config.yaml
blocks_per_level: 2
max_grad_norm: 1.0
batch_size: 128
Rows from block 5, named by matrix and row number. Each number is 50 + 15 x the weight over the matrix's rms, rounded and kept within 0 to 99. All counts start at 0.
# conv: 3x3 conv (model.mid.1.conv.weight, 256x256x3x3, standardized in use), inputs 140-149, a 3x3 kernel for each
conv.65:52 61 59 21 28 43 32 75 69 34 50 43 47 29 31 42 35 25 50 54 56 44 31 39 24 33 49 47 44 42 46 38 39 20 43 42 73 77 71 49 33 11 41 46 51 35 18 23 06 50 43 46 94 89 88 78 49 52 48 72 59 70 78 52 54 48 15 21 19 69 48 66 48 33 44 41 39 58 54 38 84 69 67 63 55 42 42 55 46 55
conv.66:24 60 84 53 31 41 70 61 52 42 67 51 37 72 46 46 70 54 71 61 72 47 41 89 48 55 60 57 71 86 36 65 72 36 99 48 81 34 60 53 40 62 73 29 52 31 45 23 33 47 25 53 46 35 64 33 61 56 25 40 76 48 74 57 73 42 50 75 65 49 61 57 22 74 35 54 81 73 31 84 34 64 75 99 60 64 88 74 67 70
conv.67:25 53 61 14 41 93 47 77 77 49 52 32 57 60 43 45 57 51 64 49 66 76 53 31 67 39 51 43 54 37 50 56 39 18 27 15 42 63 82 45 66 99 61 62 60 77 34 48 27 66 51 32 47 86 51 42 37 56 65 44 58 65 50 59 60 59 40 50 41 23 30 53 26 51 53 10 68 44 06 72 12 86 82 71 75 75 68 55 51 56
conv.68:60 34 64 63 31 55 56 53 73 57 47 36 57 39 31 49 43 37 51 53 41 61 64 45 50 54 54 36 69 70 53 50 37 53 72 54 44 39 47 40 47 51 36 30 30 39 55 41 49 56 54 58 65 51 51 74 55 48 65 50 34 48 44 49 48 59 27 27 41 49 39 41 41 78 39 53 36 27 51 53 44 60 51 59 50 43 51 52 56 64
conv.69:62 69 82 46 56 67 39 57 40 44 30 31 41 45 58 44 62 46 52 52 47 62 58 53 53 53 68 32 49 44 31 55 70 27 50 51 66 51 39 60 50 29 50 48 45 55 41 41 52 41 56 59 43 45 51 40 32 30 31 45 57 60 53 48 42 47 54 47 36 45 79 71 53 65 67 36 36 45 33 36 43 47 50 65 51 56 61 53 64 75
conv.70:80 70 48 76 64 51 42 63 67 14 24 40 11 12 28 65 60 61 29 60 68 54 75 71 47 67 71 37 24 35 79 57 71 59 51 68 41 71 63 72 54 63 83 82 75 48 51 79 47 43 93 64 57 57 45 54 47 62 86 48 39 60 41 56 58 55 51 59 72 52 70 83 30 15 42 27 16 42 38 41 46 54 53 56 47 45 48 59 58 64
conv.71:45 60 71 76 60 57 47 40 36 29 44 32 50 57 47 52 68 78 32 36 75 63 53 75 56 51 51 30 66 24 41 67 56 39 83 37 51 39 58 61 45 23 52 44 56 35 45 55 40 50 42 49 39 36 38 42 43 26 35 38 47 47 46 39 29 47 44 33 38 41 54 52 47 69 56 25 46 51 44 62 84 42 60 67 37 49 58 45 56 63
conv.72:76 70 47 22 39 23 41 51 44 60 58 45 55 79 60 46 43 55 54 30 36 75 50 41 38 58 61 54 36 41 34 37 48 48 41 41 42 24 26 51 58 49 41 61 79 82 77 68 81 67 59 65 72 71 45 44 57 49 40 39 53 69 61 61 66 59 28 51 78 51 41 37 39 46 37 27 32 29 45 35 43 74 80 70 58 55 57 52 58 66
conv.73:38 55 45 36 36 19 80 69 47 40 54 48 28 47 48 59 48 28 39 55 52 09 25 46 66 52 65 43 61 33 78 58 32 18 44 32 80 49 59 24 10 17 43 25 35 41 66 83 66 55 49 65 59 51 35 35 48 11 33 53 29 50 43 62 33 19 28 36 44 57 37 33 47 63 71 26 71 62 35 60 37 56 57 61 37 51 51 51 57 58
conv.74:44 61 56 39 45 48 44 40 46 15 18 24 34 51 51 53 55 55 44 37 41 72 46 48 56 52 49 63 77 63 76 60 56 44 46 40 38 53 54 58 40 22 41 53 25 74 70 61 50 39 52 44 33 38 50 53 46 45 37 50 44 36 38 49 58 62 51 63 38 53 58 68 64 77 59 27 32 31 60 36 52 69 61 62 56 52 55 71 65 59
conv.75:66 69 43 46 71 55 54 62 27 10 25 34 33 33 36 23 26 42 53 55 30 90 56 01 67 59 20 56 82 58 59 79 70 57 64 50 44 50 45 22 46 68 47 45 50 56 39 38 61 52 54 46 49 59 64 53 72 47 58 64 57 78 59 70 51 76 60 54 66 83 82 74 71 65 60 60 63 63 49 57 65 62 54 60 52 47 57 87 81 74
conv.76:56 62 62 50 54 54 45 48 48 54 56 56 59 63 59 47 49 47 55 57 60 68 68 69 57 55 54 47 47 46 49 51 51 44 43 43 49 53 52 59 70 70 51 58 60 66 69 67 70 72 71 62 64 67 42 43 41 47 46 40 49 46 40 48 48 49 44 45 45 43 44 44 44 56 48 53 62 56 53 59 57 66 72 67 61 64 59 47 46 45
conv.77:28 54 59 64 61 62 57 36 40 67 34 28 57 62 41 82 79 79 50 41 49 99 50 57 72 71 44 45 41 39 68 56 50 39 47 49 67 55 80 42 53 50 69 47 59 60 60 51 41 59 67 47 43 48 45 43 40 54 46 40 64 79 57 45 44 49 49 35 18 23 26 70 31 35 29 24 34 45 49 47 55 77 78 71 53 54 54 47 52 52
conv.78:58 26 44 39 62 88 30 66 60 49 44 77 35 37 62 31 28 29 59 51 69 52 63 27 59 44 32 53 61 53 45 39 46 66 48 38 55 63 49 43 66 53 43 59 63 44 52 67 52 49 55 55 52 46 60 60 37 43 48 52 45 51 55 29 32 45 55 65 66 36 53 58 56 67 69 42 52 78 37 40 72 48 41 41 51 51 62 68 68 67
conv.79:45 49 62 72 63 63 71 45 33 52 43 42 42 42 52 22 35 37 28 16 52 35 38 64 56 58 49 49 43 63 60 51 35 43 47 52 43 40 34 79 68 64 54 26 33 91 70 30 43 72 55 30 46 48 33 30 27 52 44 28 43 48 57 30 57 63 24 20 18 32 35 39 53 51 46 43 57 41 45 67 49 65 60 57 59 54 55 49 55 60
conv.80:73 61 61 41 37 35 61 59 66 46 57 59 36 49 41 46 42 24 72 51 68 43 88 80 50 45 57 44 33 37 33 19 38 45 44 62 36 23 52 15 19 17 44 56 34 47 46 57 67 51 25 57 62 60 52 39 45 51 42 45 63 44 55 68 59 37 69 55 40 74 54 35 54 48 48 63 57 18 65 53 32 56 55 54 51 55 51 59 62 52
conv.81:53 72 64 74 53 19 65 42 53 42 39 48 25 38 40 30 32 50 38 43 47 19 33 35 48 68 56 51 51 49 55 45 36 50 44 52 35 40 46 22 41 37 75 95 79 15 34 38 47 33 30 66 57 55 17 15 23 58 85 66 54 34 36 31 44 45 28 29 33 50 35 54 34 38 63 28 63 98 35 65 69 50 54 59 51 48 53 57 59 60
conv.82:71 54 53 37 41 69 41 38 64 66 75 63 64 72 56 64 68 42 59 53 21 45 54 50 58 43 13 56 56 78 52 52 30 52 47 52 48 43 23 44 61 78 44 31 51 54 52 52 56 88 71 38 56 75 38 50 53 51 42 35 62 48 38 32 55 45 24 42 53 57 66 64 48 87 51 52 71 47 23 77 46 59 54 75 50 42 49 72 66 68
conv.83:47 52 65 41 63 57 30 37 47 61 56 61 53 48 77 55 40 75 43 37 57 35 56 53 55 48 49 48 48 43 68 48 31 54 52 41 48 49 35 44 47 40 47 62 30 87 90 55 85 52 42 45 49 48 31 55 54 30 62 39 36 45 39 72 69 37 61 70 62 83 56 57 54 57 38 44 41 60 29 35 69 31 41 39 30 43 46 64 71 75
conv.84:57 75 66 41 52 54 58 56 46 42 29 36 35 34 42 37 40 32 45 51 65 34 18 47 37 36 28 69 58 49 84 75 54 27 34 49 64 39 56 46 54 87 55 28 63 26 32 39 26 42 67 43 75 90 56 42 32 58 45 46 66 49 42 30 31 43 07 29 78 32 38 90 43 40 41 09 25 36 30 20 13 45 42 60 51 55 66 62 64 59
conv.85:74 64 75 48 52 42 25 41 48 65 58 62 57 55 43 80 57 50 59 50 52 44 32 55 58 60 44 42 45 32 27 61 99 62 60 28 29 42 52 50 28 32 60 48 32 58 68 62 48 29 48 65 41 19 44 53 49 39 41 52 36 34 38 76 71 92 57 80 43 84 45 81 99 74 57 55 46 40 42 35 39 50 48 59 56 44 42 67 64 59
conv.86:49 54 43 65 27 44 56 62 76 33 37 35 55 52 23 59 57 53 30 51 45 64 56 47 58 55 32 46 55 31 39 67 68 40 51 52 62 16 28 81 73 38 81 93 44 40 48 41 47 50 33 57 54 41 77 59 71 68 36 19 42 14 48 54 51 44 35 41 42 61 57 53 24 80 27 62 99 87 19 22 45 47 57 53 60 65 73 66 58 61
conv.87:39 36 37 50 32 42 60 52 48 35 49 26 49 61 36 58 55 42 46 42 68 41 55 65 61 76 56 58 60 71 57 64 58 38 52 69 37 37 54 47 69 43 58 56 47 37 65 71 40 39 88 59 75 81 63 56 65 41 78 46 57 74 50 58 68 57 40 57 55 41 47 57 43 47 47 72 37 46 71 29 19 77 68 65 50 46 48 51 33 43
conv.88:57 60 38 41 57 98 24 39 83 41 47 54 42 48 77 50 56 55 48 59 62 60 43 25 61 42 38 63 93 58 54 78 54 37 48 48 64 62 67 45 59 78 54 60 51 40 38 57 63 69 58 61 59 38 55 60 44 38 51 50 58 60 45 38 41 76 51 50 58 64 52 44 57 68 68 49 54 53 53 68 58 58 50 64 43 42 52 45 49 54
conv.89:37 57 48 30 45 44 34 47 55 45 54 41 30 51 44 61 53 31 27 28 55 67 51 49 47 36 29 28 43 34 28 35 17 50 61 57 48 33 35 48 31 22 50 51 42 44 54 35 47 46 60 68 72 64 38 44 57 40 46 50 71 58 69 47 33 54 48 44 47 45 68 67 57 66 57 45 46 38 41 35 40 63 53 54 44 37 37 56 54 54
conv.90:36 76 32 50 60 39 50 62 32 45 83 37 58 73 40 69 91 58 75 26 64 64 33 76 59 50 57 41 28 52 47 39 46 35 27 25 66 16 77 68 38 40 45 44 63 28 41 36 36 49 50 41 47 47 54 28 57 56 41 59 66 61 56 65 45 40 66 69 61 63 91 66 41 99 29 47 51 44 30 79 44 82 69 90 71 58 66 60 61 72
conv.91:44 47 37 52 59 42 55 41 38 29 32 39 45 40 26 38 34 38 30 53 47 13 51 55 50 56 38 37 60 66 40 58 63 38 51 63 68 77 46 40 50 37 81 71 61 44 38 38 44 46 42 52 59 67 41 26 43 43 30 32 51 41 43 44 33 43 40 54 46 53 68 56 71 45 18 58 33 08 59 25 05 68 58 48 46 46 47 46 50 56
conv.92:70 72 64 69 63 61 54 46 31 32 03 19 56 37 24 73 69 74 52 60 44 27 63 74 64 73 74 61 52 67 63 50 46 68 63 89 60 56 59 60 56 43 83 59 76 46 35 40 63 37 17 62 50 45 66 60 55 57 63 57 25 29 22 34 12 18 39 60 51 32 41 42 59 51 60 30 37 33 65 61 48 69 58 58 52 45 55 65 61 69
conv.93:51 61 29 58 61 65 55 27 31 32 32 49 27 04 24 38 35 51 53 67 62 45 83 72 74 60 51 48 57 57 40 44 57 46 58 49 49 46 42 51 69 82 65 84 87 80 67 79 52 70 99 50 22 49 60 49 43 80 63 54 79 71 45 48 50 72 34 20 14 73 55 67 18 32 37 22 22 18 31 09 09 94 88 70 41 40 43 77 75 77
conv.94:31 31 25 53 60 53 53 36 74 38 49 81 60 61 72 57 50 35 69 65 62 67 35 22 62 44 27 44 53 56 17 29 37 15 36 37 54 25 09 36 33 39 70 62 66 25 45 53 53 77 40 63 92 72 63 74 61 84 93 74 59 50 60 46 53 61 46 57 64 62 71 57 32 34 44 33 44 35 11 27 26 56 70 72 45 47 43 48 49 53
conv.95:63 52 37 52 52 45 46 50 46 44 57 64 39 51 62 37 39 45 61 60 64 78 63 53 46 43 52 59 66 62 63 53 45 42 42 49 55 52 51 59 57 58 54 53 44 55 51 55 55 53 48 55 49 40 36 46 40 48 58 45 58 53 46 46 46 35 45 41 40 49 39 40 60 58 51 72 58 52 65 57 45 54 55 67 54 55 62 62 58 59
conv.96:54 51 57 57 59 39 60 49 47 14 18 47 26 15 12 56 67 46 41 60 53 39 78 70 30 48 45 38 57 52 47 61 65 68 57 59 56 50 48 48 37 36 58 50 54 53 36 41 36 46 43 39 52 74 76 55 62 53 34 68 59 65 74 48 55 76 99 61 63 61 70 45 44 55 40 64 41 62 51 37 50 39 28 51 48 32 52 82 68 75
conv.97:48 55 58 33 44 55 36 30 36 52 52 42 64 61 69 72 48 65 67 54 51 77 86 67 43 45 27 72 63 58 44 57 58 55 70 63 52 55 65 47 54 99 42 36 51 49 48 57 62 83 54 45 48 47 64 65 49 57 37 46 52 53 43 56 68 53 33 30 27 44 41 17 38 63 34 27 46 38 31 18 43 79 74 72 58 49 43 59 48 47
conv.98:44 54 34 48 53 54 61 67 59 33 38 43 50 08 11 62 66 75 54 42 51 61 58 71 46 44 70 54 59 62 81 47 29 47 52 57 45 48 55 42 39 66 49 45 48 63 27 18 51 57 47 43 56 59 43 59 68 65 61 48 57 45 36 52 60 45 42 42 62 37 33 36 68 53 42 72 49 29 66 64 37 72 58 67 47 31 38 72 63 66
conv.99:56 56 51 49 25 31 40 38 51 64 50 40 33 49 50 48 59 71 46 51 54 56 53 45 72 55 75 44 45 56 88 71 51 55 54 55 60 66 60 46 49 55 63 49 62 90 68 69 66 37 51 22 00 13 50 42 56 40 38 41 53 48 40 49 83 53 38 44 44 54 50 73 69 33 46 44 33 51 40 29 33 74 53 57 50 51 67 65 57 61
conv.100:45 39 46 31 38 55 56 73 75 44 54 32 69 54 35 48 32 49 66 51 80 86 84 79 53 29 41 39 45 39 50 38 22 78 54 47 43 35 55 63 73 70 86 64 43 56 51 62 64 58 53 56 33 41 59 61 63 72 80 84 68 74 67 60 62 49 72 46 37 66 56 68 26 44 60 41 69 90 49 68 60 47 35 50 37 33 36 62 53 54
conv.101:50 35 40 57 41 55 32 27 34 56 52 49 65 51 55 57 67 49 58 48 45 82 57 47 57 49 54 32 29 32 67 60 45 56 67 71 47 39 49 39 53 62 37 37 52 46 53 58 57 48 45 70 75 45 65 42 43 53 53 49 27 32 34 51 43 42 16 12 20 24 12 14 24 54 17 54 70 39 62 75 40 72 68 72 47 37 42 59 54 55
conv.102:50 50 50 42 52 63 42 49 74 50 36 87 70 49 72 39 23 26 29 49 48 35 63 57 42 60 57 50 40 51 52 48 49 42 58 67 35 55 28 46 52 35 46 46 49 31 21 20 35 13 16 45 13 27 43 38 61 28 25 50 28 57 57 17 35 21 44 27 27 20 31 41 61 00 16 55 25 37 56 36 50 50 42 57 56 67 83 68 83 94
conv.103:55 31 40 35 49 85 44 49 65 62 43 45 58 25 55 32 22 42 55 52 51 68 56 88 25 50 57 32 73 48 31 65 44 49 62 56 50 24 69 62 75 74 43 26 54 59 59 63 60 56 54 25 54 71 67 81 87 65 69 52 52 77 63 59 09 31 45 52 52 49 53 38 20 05 57 49 31 52 61 43 47 63 68 67 77 74 55 82 79 58
conv.104:51 66 53 69 75 35 72 46 32 34 32 36 70 57 61 59 55 45 51 72 45 64 31 42 60 35 50 47 48 29 51 50 37 74 64 71 55 64 38 50 51 25 51 33 44 54 46 43 53 45 51 77 65 58 70 44 55 69 53 83 49 50 64 38 43 53 48 46 42 42 23 43 53 62 48 52 46 64 53 56 60 54 53 54 67 51 38 59 53 46
conv.105:46 33 36 59 55 63 39 53 93 27 39 52 11 50 75 30 42 58 42 49 42 33 00 00 39 37 46 59 46 56 63 62 65 46 47 48 40 23 44 46 29 69 48 43 48 55 71 57 48 40 53 61 66 54 42 57 52 59 73 62 55 60 65 35 37 45 47 43 34 67 84 76 40 58 39 12 59 25 35 73 30 43 50 68 32 37 45 47 50 51
conv.106:55 54 62 34 40 63 40 33 54 31 39 53 39 35 40 70 41 37 70 64 50 36 58 78 47 58 65 66 53 43 96 74 58 32 43 52 47 45 48 23 20 50 67 58 28 53 33 40 63 38 30 67 47 33 45 49 45 43 45 50 29 30 20 60 67 54 40 46 46 58 45 30 44 54 59 51 53 38 46 42 32 53 62 67 36 49 52 52 49 48
conv.107:59 59 57 48 39 33 50 32 69 69 57 47 74 63 84 65 52 71 52 59 68 49 42 52 80 55 54 71 60 50 40 25 40 44 70 49 59 33 69 45 43 41 51 49 71 49 65 66 49 71 68 40 45 50 39 46 44 70 83 66 58 87 70 59 27 25 15 33 64 45 49 65 11 20 27 28 36 40 44 40 62 40 36 38 60 60 66 59 62 71
conv.108:46 52 34 31 25 53 40 48 76 50 48 37 62 69 41 35 21 21 23 48 54 34 65 70 42 31 52 70 55 40 66 56 38 54 35 36 27 46 49 63 49 78 46 35 71 42 35 35 54 40 36 12 43 45 69 62 88 60 57 80 73 55 33 74 62 42 73 56 33 43 21 14 60 50 39 47 48 52 60 62 70 73 69 70 64 58 60 65 58 54
conv.109:59 70 54 38 40 26 64 43 26 51 57 49 46 35 41 49 37 34 61 52 43 38 44 66 53 51 48 57 60 42 52 64 47 59 63 59 50 37 37 37 44 27 42 53 35 51 47 33 36 56 61 65 55 53 79 71 58 64 64 65 53 48 47 76 72 80 53 54 61 45 52 62 26 27 35 22 28 16 19 20 29 60 58 56 45 41 42 48 46 45
conv.110:62 70 51 59 62 68 84 60 63 64 52 42 72 75 70 52 37 51 56 66 66 83 64 56 60 59 64 39 30 42 28 39 36 50 66 39 44 45 41 87 58 40 49 52 49 44 50 52 41 35 44 43 31 33 59 47 62 68 63 55 85 84 66 78 86 68 38 69 78 72 59 77 45 24 43 36 27 45 34 37 40 21 11 23 61 56 61 72 67 66
conv.111:46 60 44 57 47 46 45 41 49 52 75 57 37 44 34 36 38 26 54 42 46 23 45 64 40 60 44 56 57 50 22 32 41 53 63 73 26 27 48 33 27 26 55 54 55 26 32 70 34 55 48 58 66 32 49 59 53 40 52 50 35 51 54 65 59 48 28 17 40 36 02 34 62 23 42 52 49 47 49 51 46 55 56 55 36 38 43 30 33 43
conv.112:45 43 45 29 12 14 45 51 58 59 56 47 43 61 59 54 73 55 56 40 35 64 61 81 59 54 71 55 67 53 59 58 53 46 72 76 29 27 51 59 41 37 60 51 47 63 60 58 65 61 46 48 60 53 54 47 48 34 26 29 52 34 62 56 70 36 35 56 66 27 24 31 41 57 49 43 57 21 56 39 24 58 57 70 41 56 61 43 44 47
conv.113:44 35 58 44 38 62 42 43 46 25 17 18 16 18 14 36 50 52 52 54 58 60 67 40 57 49 28 37 51 50 43 50 52 44 41 40 32 45 34 72 50 64 61 67 83 53 56 35 70 78 64 25 50 47 62 72 67 46 45 53 57 60 50 43 43 57 53 52 48 54 59 30 43 32 53 57 54 34 34 46 33 47 48 56 46 47 53 47 49 52
conv.114:44 52 45 22 52 45 51 58 68 43 61 49 35 43 38 36 30 37 38 54 48 61 43 29 58 49 77 74 62 70 51 42 64 48 63 69 66 50 41 35 48 42 37 49 33 46 39 34 31 31 38 58 45 40 46 43 53 48 68 58 69 62 49 48 42 38 61 42 64 44 53 70 75 86 51 61 57 51 51 61 66 67 62 62 51 50 52 58 61 62
conv.115:56 74 57 45 51 49 54 50 43 43 50 71 28 33 56 47 34 45 64 58 46 30 54 34 52 76 64 65 57 75 69 71 79 64 68 82 41 42 51 51 67 70 61 74 74 62 64 47 58 64 77 39 29 39 60 58 59 51 71 74 41 44 41 34 66 79 39 44 56 65 47 47 95 67 71 77 49 55 75 62 53 42 22 32 47 29 38 50 37 55
conv.116:25 76 54 32 62 56 42 53 62 43 45 45 44 56 46 47 35 34 61 56 63 38 71 72 38 66 76 27 45 57 29 41 66 28 56 61 50 41 66 50 61 69 43 71 72 47 39 29 50 37 36 43 37 56 59 24 37 47 41 34 66 74 62 55 35 41 58 48 50 52 36 41 79 40 48 85 66 34 63 50 35 65 74 71 64 69 74 54 53 62
conv.117:47 43 49 76 51 53 61 53 55 42 32 31 53 37 31 43 34 31 46 31 40 91 73 68 68 39 37 79 64 60 10 43 39 48 47 36 42 60 56 63 46 32 49 42 37 62 53 56 80 62 47 64 49 50 43 34 34 73 64 36 57 65 55 63 81 53 37 59 83 37 45 61 79 76 33 29 38 15 67 56 41 45 42 45 54 63 65 58 61 61
conv.118:38 41 78 34 12 73 51 17 52 56 55 53 72 60 31 65 67 42 26 51 52 65 61 62 24 47 54 61 50 34 58 54 65 49 43 58 71 33 53 72 17 65 42 50 56 55 59 43 54 62 51 45 42 37 47 50 46 40 34 38 45 42 37 58 57 60 49 30 48 71 72 54 41 39 33 47 55 55 55 47 49 71 62 72 54 51 71 53 53 57
conv.119:49 48 59 35 41 43 40 38 41 55 62 60 51 52 43 59 56 33 57 29 56 52 12 21 51 68 67 79 55 32 64 73 61 53 54 50 65 57 55 33 42 40 52 39 39 52 49 38 46 45 53 75 60 50 34 26 27 44 44 48 43 43 45 54 55 46 33 21 35 45 30 46 54 40 33 44 46 28 54 52 44 69 67 62 43 42 45 55 53 55
conv.120:62 59 60 69 59 45 61 55 57 56 57 45 53 58 43 61 55 63 51 50 60 40 47 57 63 53 59 48 51 56 27 19 17 61 63 54 41 46 48 50 27 35 45 46 47 46 58 52 52 38 54 54 68 57 54 42 51 51 46 41 65 57 36 69 70 53 50 46 34 48 48 64 48 34 55 12 31 26 38 48 36 51 51 56 46 51 57 51 49 52
conv.121:59 63 62 45 44 73 46 33 44 47 38 19 74 41 50 82 78 56 35 25 38 52 52 60 49 42 55 60 70 89 49 48 49 48 63 42 60 49 49 57 25 43 34 51 42 63 55 52 55 44 31 74 56 38 25 42 48 27 33 61 35 43 64 53 53 61 76 49 48 74 61 66 23 70 37 15 21 25 43 35 26 63 28 43 62 42 52 54 53 57
conv.122:50 54 55 34 42 54 48 61 75 67 59 55 86 77 76 52 59 64 56 63 58 80 63 41 61 59 45 66 80 55 43 55 54 54 59 64 59 56 85 53 34 44 34 31 21 51 59 61 48 42 35 63 53 55 47 44 36 51 50 50 57 54 54 44 32 42 72 65 60 55 59 63 23 52 45 55 67 43 54 64 27 67 68 69 48 55 52 50 43 40
conv.123:70 58 64 46 61 74 48 64 82 04 07 23 00 08 06 09 03 00 56 56 62 99 76 71 90 77 84 37 75 46 26 64 55 35 69 48 50 52 51 54 50 61 54 50 58 61 64 52 38 73 53 30 44 60 43 44 33 16 30 35 40 46 52 41 25 42 78 50 39 65 39 22 40 55 60 23 46 36 28 44 39 71 70 74 63 55 58 68 65 68
conv.124:59 59 61 80 35 54 41 43 63 48 45 39 28 38 36 71 72 53 71 55 49 10 41 81 44 42 48 46 49 71 50 52 50 46 63 55 47 47 38 38 14 49 60 60 61 69 63 56 33 42 67 28 43 65 64 65 51 43 33 36 42 44 48 45 43 42 15 34 64 37 31 53 62 52 42 52 40 35 49 54 24 61 62 75 47 43 55 58 52 54
conv.125:53 57 56 56 65 57 59 64 52 25 27 31 27 31 32 36 41 39 49 43 38 65 60 57 63 62 66 57 72 59 54 70 56 60 76 64 46 53 47 43 53 46 42 51 45 35 34 37 43 39 40 45 47 46 36 42 35 43 48 42 41 43 36 47 37 40 52 44 49 57 50 48 54 57 51 56 58 53 56 57 52 51 49 50 50 47 45 41 38 40
conv.126:67 44 45 62 44 15 49 58 41 81 71 59 55 51 45 52 25 31 63 63 49 44 55 59 47 37 31 20 42 23 37 55 62 60 60 49 73 76 49 44 59 49 64 66 59 95 60 66 78 80 70 53 48 39 46 55 43 48 60 49 54 61 61 42 11 49 31 36 44 45 51 66 50 77 66 47 57 55 63 53 69 38 34 47 48 40 45 60 55 55
conv.127:62 58 82 41 43 31 49 38 57 69 42 38 76 68 67 77 61 52 28 58 70 53 25 29 60 82 96 31 42 42 69 41 58 54 46 35 53 33 47 41 23 21 68 47 49 67 41 78 89 68 28 48 63 50 41 47 58 54 64 68 46 51 45 43 56 68 75 71 84 97 76 42 72 56 33 29 42 25 44 32 24 87 70 72 65 59 49 73 70 63
conv.128:64 72 66 62 60 31 56 49 38 56 42 43 62 63 58 50 49 49 47 59 75 58 70 75 44 50 46 28 34 69 46 47 43 62 59 47 63 58 37 70 77 60 49 66 59 27 27 39 48 47 43 63 51 44 22 09 29 72 67 67 66 99 88 54 42 74 59 66 64 48 83 64 76 32 34 73 52 53 69 57 59 30 23 36 63 47 59 60 50 61
conv.129:61 70 68 26 45 63 18 53 56 61 66 68 32 37 49 18 16 21 47 45 47 32 44 54 46 57 71 70 91 70 53 55 37 67 80 72 59 49 48 38 51 42 54 66 59 56 51 60 63 76 80 70 71 81 42 35 42 32 21 33 45 45 51 57 48 46 46 39 54 51 32 52 82 94 75 72 72 66 68 67 68 36 32 40 45 40 55 56 52 69
conv.130:35 58 34 43 39 27 53 48 72 34 31 31 40 42 51 49 53 63 44 49 45 77 50 56 56 36 38 50 46 55 39 41 48 62 62 55 46 53 38 46 50 64 55 48 68 43 47 59 61 85 63 69 81 59 34 41 49 37 40 42 59 68 56 45 46 54 24 25 39 48 50 29 50 47 47 21 00 18 44 39 35 35 38 44 42 43 50 56 58 59
conv.131:45 52 36 64 46 44 27 27 34 52 49 30 59 72 47 32 59 76 63 44 50 54 74 95 75 54 42 41 26 29 63 49 59 60 57 71 25 45 74 54 63 52 75 61 49 50 56 78 56 47 63 49 50 32 52 67 61 63 60 47 48 47 36 40 45 50 25 38 28 44 74 70 36 60 63 29 32 57 36 46 56 60 59 55 60 59 61 55 52 55
conv.132:65 61 75 88 72 84 38 45 59 37 39 44 52 41 38 70 84 68 47 36 36 72 54 66 63 53 76 39 40 52 40 44 33 65 68 78 42 39 53 70 66 83 51 43 65 28 38 37 69 56 62 51 46 60 38 36 32 65 47 51 58 52 65 44 33 48 42 43 50 35 49 58 73 63 14 49 45 37 56 44 50 50 65 76 56 67 75 63 68 72
conv.133:58 55 50 53 54 45 50 41 51 49 49 45 43 35 26 33 24 38 51 41 48 47 45 62 43 69 56 55 76 67 52 48 33 47 43 56 47 34 49 33 46 31 52 53 49 00 21 56 00 26 29 42 43 72 53 59 76 32 33 48 62 48 64 24 41 36 52 42 24 61 43 49 57 56 42 52 29 30 37 29 37 62 58 64 54 45 57 79 63 72
conv.134:59 45 56 24 61 60 52 39 44 27 55 53 45 62 61 40 54 58 41 38 50 70 48 00 78 65 54 62 49 45 44 34 38 44 66 49 36 41 45 45 44 44 53 48 48 39 41 44 57 59 51 58 23 28 52 48 47 40 27 27 44 57 53 38 38 61 30 32 54 54 37 58 36 59 58 25 68 76 39 61 73 52 54 55 47 45 46 45 48 49
conv.135:49 54 48 16 28 45 33 48 71 54 43 45 47 49 31 55 45 46 41 45 62 53 55 46 42 44 59 26 52 45 36 47 34 39 27 41 50 52 52 61 77 48 66 44 54 60 56 64 44 55 55 38 54 43 57 65 62 60 50 52 44 42 48 48 51 66 41 52 47 44 39 64 21 33 36 30 35 36 23 45 35 95 99 95 56 43 58 68 59 74
conv.136:64 78 45 50 78 69 44 42 54 55 85 49 50 61 54 61 55 47 49 43 36 61 56 29 53 48 57 17 32 25 35 54 42 36 51 47 60 56 68 99 60 43 32 42 65 49 69 52 61 37 51 62 51 71 50 41 49 22 16 34 57 63 55 53 32 49 57 44 18 44 62 57 45 61 36 75 64 46 53 59 35 82 86 72 58 62 38 62 63 61
conv.137:61 60 38 48 48 46 50 40 37 60 56 59 59 50 40 34 51 58 22 38 68 63 55 56 59 56 51 76 53 65 57 52 45 67 62 48 53 58 43 50 72 60 44 32 44 27 36 50 30 53 58 53 58 50 61 43 51 55 42 38 63 58 51 50 78 67 18 44 48 54 64 49 63 44 31 43 54 48 55 73 62 50 54 56 47 52 50 56 56 53
conv.138:50 42 56 45 47 57 52 57 59 51 42 43 49 36 43 65 59 58 73 62 30 63 59 60 35 50 67 61 86 61 34 52 24 58 72 49 67 67 51 39 42 38 21 30 33 43 46 41 45 49 46 44 40 43 54 64 65 72 79 88 79 86 93 39 36 28 46 57 51 43 51 55 50 83 62 52 55 45 55 57 53 74 53 66 67 45 58 84 75 79
conv.139:38 52 38 62 78 59 65 56 74 57 66 41 52 53 42 52 54 53 23 40 62 33 46 73 39 41 75 33 64 57 39 46 44 42 36 44 63 51 51 66 47 32 68 53 33 82 63 81 48 49 54 38 50 69 57 39 59 60 31 38 66 53 59 58 45 40 54 27 64 67 71 74 20 51 41 39 33 48 35 13 42 42 71 53 61 76 65 57 55 59
conv.140:57 35 35 61 43 43 40 20 42 42 41 20 47 56 32 62 48 33 56 55 50 40 38 12 43 63 77 41 46 49 63 62 69 46 55 41 42 27 31 47 31 50 55 30 29 62 33 42 63 45 57 34 29 36 58 54 40 45 41 52 28 32 54 53 34 35 42 60 73 54 52 65 30 51 48 39 41 54 48 28 37 37 45 49 47 45 54 72 65 67
conv.141:63 62 48 48 43 61 39 33 35 44 39 29 59 64 60 62 60 57 46 47 41 47 53 55 59 44 46 31 24 28 37 45 36 47 49 46 58 47 63 67 53 65 66 58 56 36 34 46 63 53 67 63 64 71 50 43 42 27 07 19 37 44 46 57 38 42 53 56 53 48 40 37 11 00 00 40 33 39 56 46 53 42 34 35 51 43 45 59 60 59